config = dict(
    crop_scale_min=1,
    downsampling_factor=8,
    encoder_experts_per_token=2,
    encoder_width=160,
    decoder_activation='mish',
    decoder_blocks_per_level=1,
    decoder_block='plain',
    lr=0.0045,
    shampoo_beta=0.95,
    grad_clip=1.0,
    warmup_steps=390,
    adamw_weight_decay_other_params=0.05,
)
Rows from block 5 of the encoder of a small image VQ-VAE, named by matrix and row number. Rows with one number within an expert belong to one neuron, the router's apart. Each number is 200 + 40 x the weight over its row's rms, rounded and kept within 0 to 999. All counts start at 0. After the name is the row's rms in percent of the matrix's.
Before each expert's rows are labels from the 100 images, of 14976, where the router gives the expert most weight on average: "patch colour" is the nearest of a few named colours to the mean colour under the peak. Only what is clearly more common there than usual is listed. The data: crops of objects in photos (Visual Genome). In brackets: how many of the 100.
# router: router (encoder.blocks.5.mlp.router.weight, 8x160, trained with AdamW), inputs 0-79
# gate: expert gate (encoder.blocks.5.mlp.gate, 8x320x160), inputs 0-79
# up: expert up (encoder.blocks.5.mlp.up, 8x320x160), inputs 0-79
# down: expert down (encoder.blocks.5.mlp.down, 8x160x320, transposed), outputs 0-79

# expert 2
patch colour: pink (29)
router.2,094,121,230,168,164,237,190,247,185,193,125,208,160,172,236,170,205,202,146,242,210,231,203,185,228,191,147,187,253,254,192,215,261,184,258,251,141,174,261,163,214,193,209,205,241,110,250,227,146,290,212,232,150,228,141,209,140,229,266,165,240,168,108,227,230,126,211,237,208,192,219,180,193,172,193,331,164,193,128,208,208
gate.0,052,182,200,208,174,175,292,190,176,210,197,236,135,157,198,245,232,190,180,189,230,218,212,206,219,175,163,359,154,156,190,201,180,160,230,149,263,240,158,173,253,158,186,166,257,192,267,264,192,189,215,134,202,180,267,221,267,240,194,203,153,186,159,178,221,204,205,206,281,133,139,212,179,176,247,271,202,201,186,123,158
up.0,055,194,164,199,226,201,215,175,154,192,167,197,294,210,149,206,189,267,326,153,226,216,186,150,197,196,72,205,168,145,203,225,211,201,169,243,177,280,174,212,181,181,128,127,182,146,189,165,254,235,195,256,176,143,180,160,178,179,183,183,214,198,250,204,276,265,204,245,128,191,148,135,216,129,246,166,231,188,175,188,242
down.0,056,130,171,196,208,172,165,231,215,234,171,156,241,212,188,225,222,222,327,214,256,135,249,191,192,126,98,229,177,205,313,186,215,193,177,217,226,176,130,199,221,263,176,165,208,156,205,185,249,226,244,219,174,237,155,194,156,274,148,158,192,184,181,159,248,215,163,213,173,184,232,218,201,148,265,188,215,190,193,194,223
gate.1,110,218,164,158,246,134,210,244,214,169,237,183,225,175,196,229,213,194,190,201,215,243,130,260,174,208,172,170,183,236,194,168,233,203,138,205,214,85,143,237,147,148,218,197,186,264,228,198,212,167,138,234,290,174,239,194,124,151,102,232,171,186,248,155,150,193,207,207,188,281,240,244,238,138,217,236,232,150,200,228,216
up.1,121,182,248,226,191,281,179,174,160,192,173,195,219,173,172,163,178,191,180,149,180,163,243,165,193,199,227,177,185,187,223,265,153,174,233,211,138,359,225,178,262,284,167,174,206,129,173,258,166,251,208,195,160,195,93,209,211,238,227,163,236,203,171,229,213,202,211,200,206,103,221,202,159,219,213,234,201,232,152,230,161
down.1,121,173,195,171,198,134,179,197,223,224,211,234,203,158,237,230,222,215,209,270,211,240,165,209,166,159,106,138,207,234,158,182,212,219,140,200,171,136,248,134,190,163,251,252,212,140,196,160,157,177,153,247,224,230,249,196,193,241,187,238,197,218,179,177,150,200,239,196,184,237,189,164,181,232,209,173,197,196,205,161,276
gate.2,048,225,244,201,208,130,181,257,200,201,276,130,188,185,219,267,194,137,215,172,265,223,244,214,162,189,193,191,204,199,242,232,205,209,235,216,202,171,201,191,235,156,123,113,157,222,217,211,204,231,205,147,171,215,185,190,214,175,187,222,215,192,175,188,214,150,217,205,225,179,201,268,132,249,209,273,181,230,170,235,193
up.2,050,188,209,180,210,189,244,240,173,212,257,205,239,229,211,168,255,239,246,131,207,138,195,172,174,241,121,138,209,206,124,188,195,150,194,192,122,290,163,161,289,196,227,206,243,218,211,201,247,227,256,214,167,185,275,207,128,218,229,231,176,130,191,188,259,180,203,140,184,182,179,181,197,166,218,220,224,190,167,174,179
down.2,038,203,232,181,204,111,172,259,195,230,214,188,221,177,238,214,208,173,234,212,159,151,190,235,152,286,169,155,202,226,40,155,165,121,177,194,198,195,99,175,294,246,218,272,281,124,200,141,202,164,189,200,223,96,226,211,283,189,196,280,195,221,236,224,231,134,153,244,214,228,200,254,169,180,320,226,179,211,217,174,211
gate.3,070,216,221,265,197,241,121,232,183,192,150,162,227,192,171,214,242,239,159,301,205,139,199,211,155,181,152,178,219,152,238,218,265,211,186,186,243,94,181,200,145,196,191,206,222,222,208,219,131,217,220,194,222,173,211,212,168,183,178,249,170,268,226,182,186,152,188,205,217,179,215,162,224,237,150,84,191,216,169,152,190
up.3,066,225,174,229,209,238,140,252,143,185,183,195,151,195,259,220,194,283,212,212,230,198,256,237,232,196,132,230,222,192,222,214,257,169,175,239,291,80,142,225,152,151,178,250,247,155,260,118,182,197,242,194,201,211,126,253,229,215,180,242,193,200,210,189,241,180,150,199,168,219,213,118,200,175,174,161,243,182,178,167,223
down.3,064,141,209,85,191,169,126,262,187,154,213,164,179,196,212,207,229,207,246,202,206,186,216,237,220,259,213,97,207,217,137,196,146,254,134,205,224,248,296,256,122,162,204,220,194,227,224,131,216,157,252,172,197,282,139,206,177,208,214,321,192,141,242,213,131,183,173,180,168,233,208,241,161,135,212,222,189,208,200,206,284
gate.4,064,200,167,217,234,212,182,196,192,192,289,201,225,236,192,155,186,135,159,282,159,107,231,192,205,142,113,231,197,220,212,191,157,221,208,149,310,199,254,199,211,235,247,187,216,195,196,218,207,148,233,148,213,234,235,237,193,122,183,203,205,236,222,180,245,118,289,234,229,228,164,191,193,192,201,144,214,173,236,196,234
up.4,069,197,211,233,155,187,239,201,267,202,248,192,139,166,271,179,193,199,272,146,242,197,210,176,232,182,162,165,193,217,187,209,207,221,179,267,217,204,132,210,196,149,235,313,167,272,207,232,171,183,165,214,205,151,63,187,193,240,242,195,221,166,82,211,212,185,152,211,193,237,195,254,157,199,236,210,163,243,199,178,157
down.4,069,244,203,270,159,159,215,182,206,167,181,151,231,223,201,176,189,188,230,165,203,196,215,106,160,148,181,77,179,166,65,146,167,223,263,203,234,224,154,178,224,217,154,219,225,163,194,174,212,172,160,238,207,205,169,191,183,256,207,261,229,234,185,231,194,197,107,211,161,201,228,223,206,182,264,101,189,192,196,238,235
gate.5,087,170,178,171,258,187,215,205,222,225,177,199,83,156,158,241,203,199,161,218,138,136,156,253,233,212,191,125,181,175,172,198,170,216,188,177,240,201,184,211,184,234,236,180,216,205,222,182,200,224,156,172,140,191,247,126,202,207,218,220,189,189,294,206,205,270,142,256,167,229,225,181,211,288,267,271,263,190,209,195,180
up.5,077,127,156,180,268,205,214,167,237,174,115,186,250,157,191,235,209,252,180,172,154,196,223,213,250,183,144,161,174,171,189,171,246,232,187,142,300,214,259,195,249,262,190,127,159,103,213,193,210,214,209,160,170,197,232,167,188,206,242,238,267,180,215,215,171,202,221,219,158,168,261,191,236,250,195,228,242,171,193,205,192
down.5,075,306,175,279,179,196,168,203,184,151,216,226,143,219,179,163,284,124,171,174,223,176,209,281,199,210,235,175,108,225,203,195,262,199,246,162,219,228,143,232,182,169,249,205,216,223,237,224,210,246,242,236,190,217,203,207,207,224,227,166,182,244,238,75,164,188,257,203,139,240,215,213,239,228,209,138,162,213,179,199,211

# expert 7
patch colour: brown (64)
router.7,101,230,211,208,241,184,218,184,233,253,213,184,188,184,212,237,245,207,215,227,191,237,224,221,187,187,230,193,184,221,196,105,255,205,219,209,106,256,244,218,175,211,252,228,209,218,251,239,110,266,186,175,204,183,152,156,201,247,126,160,221,203,135,157,151,198,187,206,288,228,151,173,184,205,181,294,212,187,231,263,190
gate.0,089,158,203,310,178,189,224,222,225,223,216,206,203,207,239,207,225,210,76,180,251,154,197,233,230,257,236,83,195,195,204,242,197,205,234,165,267,240,187,186,234,123,146,210,217,252,258,251,236,202,210,183,218,254,207,165,189,217,114,201,209,159,170,210,229,207,156,248,220,187,194,181,163,179,227,209,151,204,215,238,172
up.0,088,164,172,318,187,212,227,212,217,204,255,189,230,202,168,175,219,223,62,187,205,169,210,206,225,182,285,120,209,186,184,233,190,188,231,170,281,273,191,168,248,142,149,151,226,298,254,230,218,221,155,153,196,226,200,189,241,181,143,207,214,147,164,222,226,214,179,225,205,210,212,212,160,207,257,207,218,226,198,257,181
down.0,108,202,169,214,210,224,104,192,219,248,233,234,167,191,160,196,232,230,259,151,250,208,218,243,265,175,163,199,179,204,206,222,183,192,206,175,222,142,180,190,203,287,191,238,177,155,227,215,248,176,175,202,221,226,247,202,214,230,176,150,258,244,190,214,255,154,165,168,252,224,182,254,234,219,191,165,209,229,234,164,201
gate.1,069,243,193,242,258,189,194,168,208,214,218,265,250,199,179,180,209,219,235,138,212,309,155,174,152,153,139,230,218,184,226,240,173,173,241,217,240,191,186,233,299,199,194,233,159,177,201,199,265,167,193,195,204,254,226,199,160,226,247,212,234,233,228,150,180,158,149,200,134,193,191,280,202,263,198,143,242,218,221,163,94
up.1,083,158,251,180,211,304,252,196,247,167,238,158,224,233,274,175,242,220,125,249,220,150,169,229,213,116,294,280,199,187,221,157,247,182,155,238,208,223,185,188,208,212,217,234,226,159,199,215,246,166,185,248,189,213,172,150,257,197,181,197,184,202,186,187,251,203,282,208,180,205,197,96,254,164,262,293,205,195,143,157,202
down.1,072,224,197,148,152,163,227,152,209,230,120,143,180,118,109,266,221,157,222,248,164,312,210,246,220,301,278,189,204,225,220,198,181,190,272,218,153,204,231,235,258,183,186,225,169,137,166,194,196,207,199,172,186,278,216,211,239,152,186,188,181,171,183,248,229,210,244,210,226,207,214,151,153,278,200,222,197,194,187,179,150
gate.2,063,230,169,237,183,247,117,236,211,223,123,295,207,223,186,164,179,183,197,210,254,181,218,159,119,319,227,198,191,173,180,226,226,210,241,238,154,207,113,194,241,310,245,194,151,241,174,250,221,192,190,155,208,266,143,256,196,162,206,182,151,239,228,184,242,253,231,162,262,237,190,211,221,169,214,215,181,143,187,139,159
up.2,073,260,179,98,218,169,129,218,202,216,218,244,193,195,164,115,173,220,210,180,196,183,204,201,246,296,237,208,236,188,179,195,218,208,212,189,255,200,158,196,183,176,216,131,169,232,228,235,241,183,222,149,198,206,156,165,233,293,238,228,230,168,247,245,196,201,237,199,225,287,161,198,241,205,189,222,202,212,219,232,137
down.2,081,263,155,144,164,91,144,271,180,175,213,201,227,222,186,236,169,249,193,265,235,203,154,167,207,230,178,141,204,229,157,154,219,284,187,194,223,249,205,205,244,147,229,159,253,150,180,249,198,198,153,177,187,212,216,224,220,236,228,171,178,236,206,241,124,181,224,235,184,283,204,202,222,195,260,211,230,214,198,223,145
gate.3,111,198,232,223,201,166,227,196,196,217,191,180,223,247,136,245,188,208,195,199,140,281,202,203,122,158,159,255,162,191,171,85,203,141,228,200,174,210,250,281,173,176,245,247,181,163,264,126,239,186,195,176,245,198,218,207,211,237,133,208,262,235,148,183,221,219,187,172,193,169,233,255,178,192,154,204,132,167,191,248,243
up.3,122,232,159,221,179,192,209,147,207,241,206,219,197,214,118,228,230,217,219,206,179,248,185,216,133,174,166,149,182,269,231,161,203,156,172,178,195,204,236,213,258,221,188,281,171,200,234,152,230,233,146,133,192,136,228,215,164,213,171,213,207,169,243,180,148,171,178,180,237,114,199,225,187,198,111,219,194,153,179,223,252
down.3,130,170,212,209,219,181,229,234,158,214,169,173,185,138,205,202,230,172,202,195,191,190,209,118,211,181,209,189,268,168,209,231,233,212,214,152,175,132,174,131,199,166,145,173,233,217,171,234,188,191,217,241,214,270,260,212,175,216,108,169,247,195,150,166,223,316,216,273,140,242,161,129,266,193,282,257,161,234,194,209,174
gate.4,121,156,177,145,204,201,204,217,229,255,170,242,211,146,157,187,191,191,155,241,213,228,165,217,159,202,158,214,189,245,198,212,207,266,256,238,196,218,209,190,212,196,222,282,250,171,111,210,178,192,148,112,221,226,136,195,217,229,156,197,168,268,123,206,261,226,226,192,228,145,202,177,208,210,103,221,163,273,190,230,197
up.4,114,238,192,259,166,175,166,231,126,201,201,145,231,270,259,248,174,184,210,150,245,151,224,199,156,219,174,191,201,238,230,204,220,95,175,168,201,223,145,172,223,131,208,137,162,249,233,238,205,181,214,261,191,167,273,242,146,189,241,278,201,108,209,211,169,173,174,222,138,231,271,190,204,255,236,174,248,142,189,133,236
down.4,114,150,262,195,215,260,147,187,186,234,187,179,252,194,191,231,239,171,223,247,233,218,144,223,242,193,212,214,210,200,174,174,231,221,163,181,214,180,269,180,135,242,214,197,202,283,209,245,188,169,180,208,229,187,196,167,223,208,209,170,259,234,185,202,161,229,232,126,244,197,157,187,253,184,163,162,240,179,202,207,177
gate.5,109,231,182,198,208,183,181,176,195,229,131,140,210,214,221,242,169,270,213,277,230,221,204,160,158,180,138,210,145,220,202,168,251,270,167,250,135,182,120,239,277,219,190,276,161,214,217,209,215,240,163,164,238,116,247,179,245,174,176,149,179,147,181,138,154,159,187,146,226,130,171,193,225,186,166,216,278,195,254,158,203
up.5,095,235,191,182,175,163,152,203,161,207,146,113,215,269,256,213,190,196,188,274,212,238,234,212,146,235,138,185,139,201,156,200,249,231,212,243,208,155,164,244,295,215,234,163,175,146,198,165,199,237,162,190,233,176,171,148,208,198,180,195,204,170,143,136,188,189,162,139,207,120,210,203,202,194,206,233,248,194,229,120,268
down.5,119,178,234,243,213,234,218,197,202,161,135,251,169,175,243,228,280,204,246,184,185,162,254,247,161,205,202,191,182,221,198,154,242,194,177,156,159,195,226,147,196,154,162,254,246,142,244,236,252,191,210,213,211,313,158,185,206,202,250,174,215,232,135,173,205,256,239,200,188,220,220,161,224,250,208,190,186,232,237,117,198

# expert 5
patch colour: grey (77)
router.5,105,239,216,210,169,154,195,160,227,192,226,240,150,190,243,209,232,205,169,231,166,229,231,268,206,201,236,199,189,250,203,177,198,150,233,175,193,291,176,186,195,162,197,165,232,219,221,238,155,182,227,176,242,189,175,266,211,185,209,180,215,242,196,200,140,232,246,180,281,207,186,219,168,236,284,268,204,200,213,274,186
gate.0,095,202,240,186,275,228,170,216,130,224,166,200,251,190,222,201,283,213,217,96,237,206,216,185,136,254,293,213,244,192,251,192,161,198,192,169,165,196,199,168,164,131,273,284,227,252,198,200,178,229,217,180,213,196,165,237,198,163,208,247,206,209,124,202,203,222,245,228,295,213,226,150,226,204,263,170,233,225,228,259,205
up.0,094,205,236,178,177,166,189,220,120,229,272,174,214,241,221,193,200,199,198,212,264,213,227,138,198,127,145,237,229,230,163,170,208,208,207,170,256,240,165,136,236,204,214,226,238,236,209,232,221,138,184,267,121,181,143,166,180,173,240,176,190,199,127,152,251,119,196,215,336,199,231,148,185,263,169,226,186,162,185,199,216
down.0,096,184,180,147,170,166,183,204,247,168,171,202,179,115,190,203,166,150,163,183,242,193,203,176,159,227,241,224,178,193,343,181,211,203,181,178,110,242,211,257,179,171,164,208,210,272,177,200,134,184,255,158,236,188,231,190,117,262,164,203,176,139,150,244,179,238,251,195,201,192,217,213,198,291,191,131,185,190,201,238,185
gate.1,087,152,195,211,170,184,161,201,151,166,201,249,195,149,255,149,218,172,241,230,227,169,250,184,179,218,216,194,184,154,151,223,256,273,192,261,201,209,179,280,135,198,224,148,228,142,237,222,242,194,258,212,158,161,245,132,251,129,146,168,154,203,235,232,188,176,118,243,191,201,107,228,173,183,199,181,195,240,201,158,220
up.1,087,171,225,258,168,156,158,217,197,183,199,171,148,155,231,171,216,171,205,233,223,176,263,216,151,236,133,233,241,162,162,191,252,237,179,227,238,188,167,310,221,196,197,201,264,111,235,224,223,220,242,265,193,191,255,162,272,153,169,136,207,235,184,207,184,137,177,225,205,186,146,273,163,199,164,200,190,251,164,153,167
down.1,102,219,197,124,277,168,189,203,229,159,220,155,226,162,99,145,205,284,182,179,151,178,197,216,168,206,293,159,177,268,231,212,254,182,229,229,95,124,259,175,218,262,169,214,167,251,200,198,206,214,237,252,190,211,203,208,164,211,192,186,209,199,195,222,231,211,204,178,209,206,221,223,304,185,203,218,195,206,207,239,224
gate.2,071,199,153,330,167,216,200,208,141,149,223,239,201,173,161,168,252,223,199,143,152,167,233,234,182,208,191,181,186,205,241,210,206,242,217,96,221,173,226,188,258,150,199,154,175,170,215,188,208,198,207,193,190,268,199,190,170,122,177,261,165,206,270,199,200,163,184,262,264,202,237,211,174,212,185,335,211,206,241,204,175
up.2,075,229,215,64,191,245,201,195,192,213,141,237,184,188,250,194,193,137,239,219,168,187,178,241,180,155,171,201,178,174,136,188,224,242,233,258,267,209,196,245,203,332,185,203,176,262,173,201,158,174,203,254,246,176,186,186,192,208,146,158,170,126,154,225,227,203,175,183,205,111,183,165,187,163,156,204,173,158,168,208,165
down.2,079,238,294,250,195,214,211,255,164,190,124,240,301,185,228,239,201,194,191,110,230,226,204,197,117,203,200,198,145,199,258,219,214,269,164,223,142,196,180,211,173,127,195,269,296,161,164,218,248,211,177,166,189,220,132,246,213,209,196,225,134,257,248,128,199,192,233,181,235,157,185,212,198,184,217,243,200,149,139,221,201
gate.3,106,209,210,183,172,268,207,211,221,194,258,179,138,158,167,221,205,215,145,222,172,193,218,209,185,217,298,208,186,189,203,191,169,266,189,128,213,171,162,169,181,169,177,208,215,190,233,190,181,117,304,227,130,208,304,259,224,188,267,189,184,189,121,202,206,230,206,227,161,222,228,204,183,164,181,246,201,216,173,209,259
up.3,105,235,208,171,246,192,232,196,169,195,200,190,219,234,233,213,200,142,204,160,244,262,205,185,228,250,138,165,198,226,269,250,222,166,278,215,187,209,248,204,242,283,210,175,157,231,244,252,185,192,101,227,166,165,237,187,127,249,146,217,294,216,171,167,229,144,172,168,216,139,151,228,237,216,180,227,280,173,251,116,134
down.3,108,230,230,158,238,227,197,179,157,215,204,229,257,133,165,235,217,234,187,213,210,206,224,204,264,121,178,264,198,220,212,168,249,228,196,251,231,112,170,185,169,130,309,174,176,214,246,202,167,168,159,195,218,204,208,205,197,199,200,185,260,238,155,253,242,230,222,242,178,202,222,151,178,166,188,222,213,202,135,210,165
gate.4,068,174,179,156,163,202,220,167,181,223,153,173,254,218,234,184,198,203,177,223,236,137,224,185,164,175,212,238,147,209,205,202,207,204,180,229,183,227,237,188,151,196,149,139,176,206,212,245,219,224,229,184,211,228,173,240,233,192,228,147,153,155,205,170,203,228,239,252,122,130,203,237,187,214,135,195,274,168,223,197,161
up.4,070,200,208,107,145,206,193,127,240,182,117,189,181,230,210,182,174,206,149,264,182,164,206,265,166,203,162,217,156,197,192,226,203,208,156,214,239,189,284,236,180,158,201,257,266,158,209,223,213,118,232,195,202,247,175,171,209,214,285,209,178,175,144,173,193,210,198,161,147,130,181,253,170,222,170,204,206,194,174,263,234
down.4,075,202,202,182,209,258,250,110,264,200,252,248,201,217,198,209,150,162,149,187,214,235,193,191,215,259,191,159,170,186,196,258,270,249,219,213,235,185,256,219,182,207,164,231,210,214,152,240,219,289,204,246,171,161,225,216,305,193,229,187,165,185,233,219,204,252,173,169,181,157,154,251,240,200,185,136,235,216,189,187,221
gate.5,113,183,182,201,246,225,242,200,289,244,190,182,168,205,214,196,244,174,175,182,113,231,176,193,211,243,224,203,177,180,210,184,145,213,186,173,173,159,182,191,217,189,210,150,223,255,206,158,193,206,235,221,192,181,173,267,166,177,195,158,180,162,234,172,140,120,200,245,177,202,199,185,178,179,244,277,237,193,214,187,202
up.5,120,162,222,286,197,193,207,163,218,198,203,242,221,225,237,227,196,204,217,160,153,226,253,171,255,191,121,213,261,201,206,213,164,248,176,192,243,127,235,202,111,152,247,195,164,176,295,195,190,182,152,250,188,190,233,253,261,173,128,136,206,192,243,147,238,182,135,178,258,203,181,249,215,205,203,200,167,234,202,140,286
down.5,128,202,170,199,215,220,223,193,171,189,228,211,225,173,141,197,187,135,175,204,316,142,198,180,215,207,209,207,266,156,316,167,256,206,193,237,91,218,259,215,318,269,206,180,197,147,222,180,230,250,180,222,203,165,216,188,209,199,195,178,169,195,223,199,215,186,207,220,167,219,182,208,185,277,171,235,186,221,176,174,154

# expert 3
patch colour: orange (34)
router.3,090,171,202,169,204,225,219,247,225,236,180,153,166,167,222,144,195,204,225,173,121,184,188,222,230,258,125,173,220,159,219,277,223,160,181,145,187,157,239,222,146,294,183,212,222,274,175,143,251,216,198,231,169,232,240,214,164,214,272,224,192,250,252,236,163,194,213,219,192,211,194,194,226,79,227,248,183,252,158,170,179
gate.0,075,191,222,171,158,237,186,253,214,176,177,138,222,218,204,195,240,207,288,233,211,205,220,231,206,237,241,129,209,166,196,246,219,218,124,234,129,249,280,156,164,158,178,195,170,140,247,135,185,211,188,245,219,226,134,124,218,265,195,231,173,232,185,186,232,247,154,127,162,153,210,151,186,190,218,143,195,129,225,277,214
up.0,082,260,216,156,187,204,213,177,240,212,214,262,193,175,190,256,213,158,265,156,224,200,156,165,175,166,219,183,229,191,170,172,179,179,153,237,181,239,304,187,226,169,183,183,137,277,194,170,164,226,127,259,169,294,107,188,194,214,196,263,203,196,175,231,232,235,178,182,175,250,205,211,169,208,205,157,180,152,253,231,243
down.0,079,96,200,178,222,152,196,220,111,143,264,170,151,289,253,141,144,286,283,200,267,137,195,173,185,178,152,148,223,192,190,140,205,206,169,199,269,232,167,241,199,222,259,177,185,189,201,322,122,223,189,214,202,181,200,206,153,162,168,248,206,193,265,134,138,211,233,211,178,227,225,171,157,274,152,218,176,203,184,194,215
gate.1,094,213,66,336,235,172,198,179,229,201,185,210,174,195,232,199,182,240,234,239,206,192,200,248,198,210,218,214,119,131,211,189,213,213,187,145,200,191,164,181,175,167,232,167,151,211,106,160,258,218,164,171,221,108,197,266,147,247,225,120,184,290,161,199,199,165,126,169,203,172,176,183,255,204,200,196,195,143,195,184,187
up.1,091,188,326,124,172,215,197,138,164,197,238,138,227,208,180,191,207,165,178,131,159,212,231,174,225,224,195,196,265,241,217,178,207,160,212,246,206,173,233,221,193,250,191,239,215,175,303,189,194,179,216,279,200,279,209,175,269,180,184,262,237,168,192,182,142,208,219,193,155,203,188,196,173,201,235,166,202,230,209,215,222
down.1,102,186,191,285,138,224,175,171,169,169,251,218,238,169,236,201,188,266,229,185,260,209,222,248,215,167,305,167,181,196,211,168,233,172,139,200,252,138,144,164,127,307,248,114,123,242,169,222,207,175,147,222,200,210,266,186,197,231,176,241,197,179,221,260,141,187,181,200,174,232,168,277,201,186,225,199,229,192,241,243,258
gate.2,056,142,195,176,175,265,199,217,100,227,190,174,242,267,262,176,196,214,198,150,225,112,217,161,186,287,240,234,158,210,217,207,206,202,152,164,224,246,175,178,204,250,204,298,171,121,197,238,186,189,213,208,213,225,216,91,215,239,197,161,200,151,250,194,245,215,257,265,201,198,288,159,181,162,207,212,164,194,228,166,167
up.2,057,152,204,169,191,231,166,275,257,225,173,194,282,231,260,143,202,211,168,249,199,177,217,201,190,154,174,159,185,137,198,250,214,192,159,239,161,141,240,197,205,219,177,194,183,200,205,111,247,181,192,250,182,253,229,275,269,210,255,188,175,193,167,208,238,252,140,246,91,196,118,208,181,212,209,291,205,189,167,184,214
down.2,066,205,246,160,230,147,222,214,196,160,193,218,183,180,178,168,302,202,159,239,175,213,187,164,288,201,185,213,205,276,96,147,154,188,206,214,233,201,207,255,176,189,222,287,172,129,139,277,224,189,151,194,211,248,233,204,264,130,159,224,227,198,202,224,204,146,210,189,217,232,192,172,173,164,226,190,194,215,314,204,274
gate.3,133,167,212,164,210,170,174,271,272,204,241,231,214,216,198,298,159,169,151,191,181,179,267,163,174,201,222,163,172,227,254,171,168,210,181,254,190,244,184,164,143,163,194,159,198,159,200,176,260,189,175,185,202,112,189,235,277,153,156,167,223,262,201,168,150,174,202,177,293,239,155,212,224,208,227,156,190,226,204,237,223
up.3,123,224,170,248,186,218,209,164,94,176,140,137,235,164,214,163,199,169,227,197,185,236,187,222,244,214,133,286,236,141,150,229,249,197,251,144,209,172,229,217,224,222,250,205,198,200,155,227,165,214,232,212,188,244,221,143,163,285,217,206,167,130,131,230,252,222,185,197,149,213,236,180,124,231,169,235,175,229,208,167,216
down.3,137,143,199,126,189,196,212,241,221,165,183,231,169,211,169,204,178,235,213,239,179,119,186,196,140,203,147,118,223,178,178,151,263,195,216,218,184,170,150,199,176,229,208,214,206,156,223,202,197,216,211,222,160,179,214,205,202,257,222,141,198,169,321,234,253,240,143,154,173,184,233,178,116,203,213,145,199,193,141,258,254
gate.4,061,232,210,175,233,205,218,214,271,263,183,166,209,180,159,203,215,80,138,186,284,239,197,203,195,258,259,230,173,215,158,231,215,234,185,216,297,110,148,217,244,186,212,171,209,209,223,183,218,164,242,201,231,138,204,117,174,199,193,200,161,178,172,228,203,220,213,147,143,191,261,203,120,135,206,241,210,229,234,199,142
up.4,064,181,193,232,206,121,205,207,249,180,177,214,189,206,286,261,234,202,274,144,231,205,197,218,205,123,227,242,199,212,245,205,293,172,212,232,133,254,151,211,136,150,182,179,160,173,190,180,256,214,165,208,202,256,145,262,226,158,245,170,220,259,160,182,186,302,199,208,182,148,189,178,204,231,200,121,174,187,173,197,224
down.4,063,141,227,235,169,211,145,124,208,141,185,160,220,168,168,173,230,213,148,147,202,208,240,267,203,203,272,242,201,182,251,162,220,246,208,227,243,151,170,184,98,234,226,126,281,194,158,93,222,234,199,231,210,279,217,228,66,245,159,262,207,225,214,174,163,210,194,176,177,259,169,136,248,159,247,237,219,207,208,216,190
gate.5,108,187,198,208,237,150,189,132,192,263,248,260,233,246,217,249,204,218,205,207,188,244,217,207,171,163,241,190,156,195,211,266,128,180,259,229,211,194,190,287,188,143,224,183,214,196,165,249,233,245,169,181,202,177,178,187,172,214,118,220,210,304,181,160,232,236,230,199,163,186,214,213,210,271,177,258,116,164,198,194,245
up.5,116,187,227,199,230,132,205,148,220,259,263,256,209,247,180,245,174,220,214,216,158,239,191,208,171,173,242,135,136,200,170,290,149,199,220,211,223,165,188,272,214,164,224,216,208,199,140,207,216,225,175,205,184,188,160,209,213,224,104,206,238,309,192,148,230,198,235,219,183,154,229,279,159,215,172,256,108,218,186,192,231
down.5,138,224,179,129,144,257,203,212,178,236,193,191,209,203,216,212,224,166,170,159,150,142,230,199,202,156,130,225,236,185,220,199,255,173,187,199,178,204,261,191,201,203,192,223,205,121,272,219,198,201,225,171,193,247,118,210,226,209,238,269,213,259,200,249,187,213,273,183,200,182,233,210,232,254,197,221,193,209,199,237,163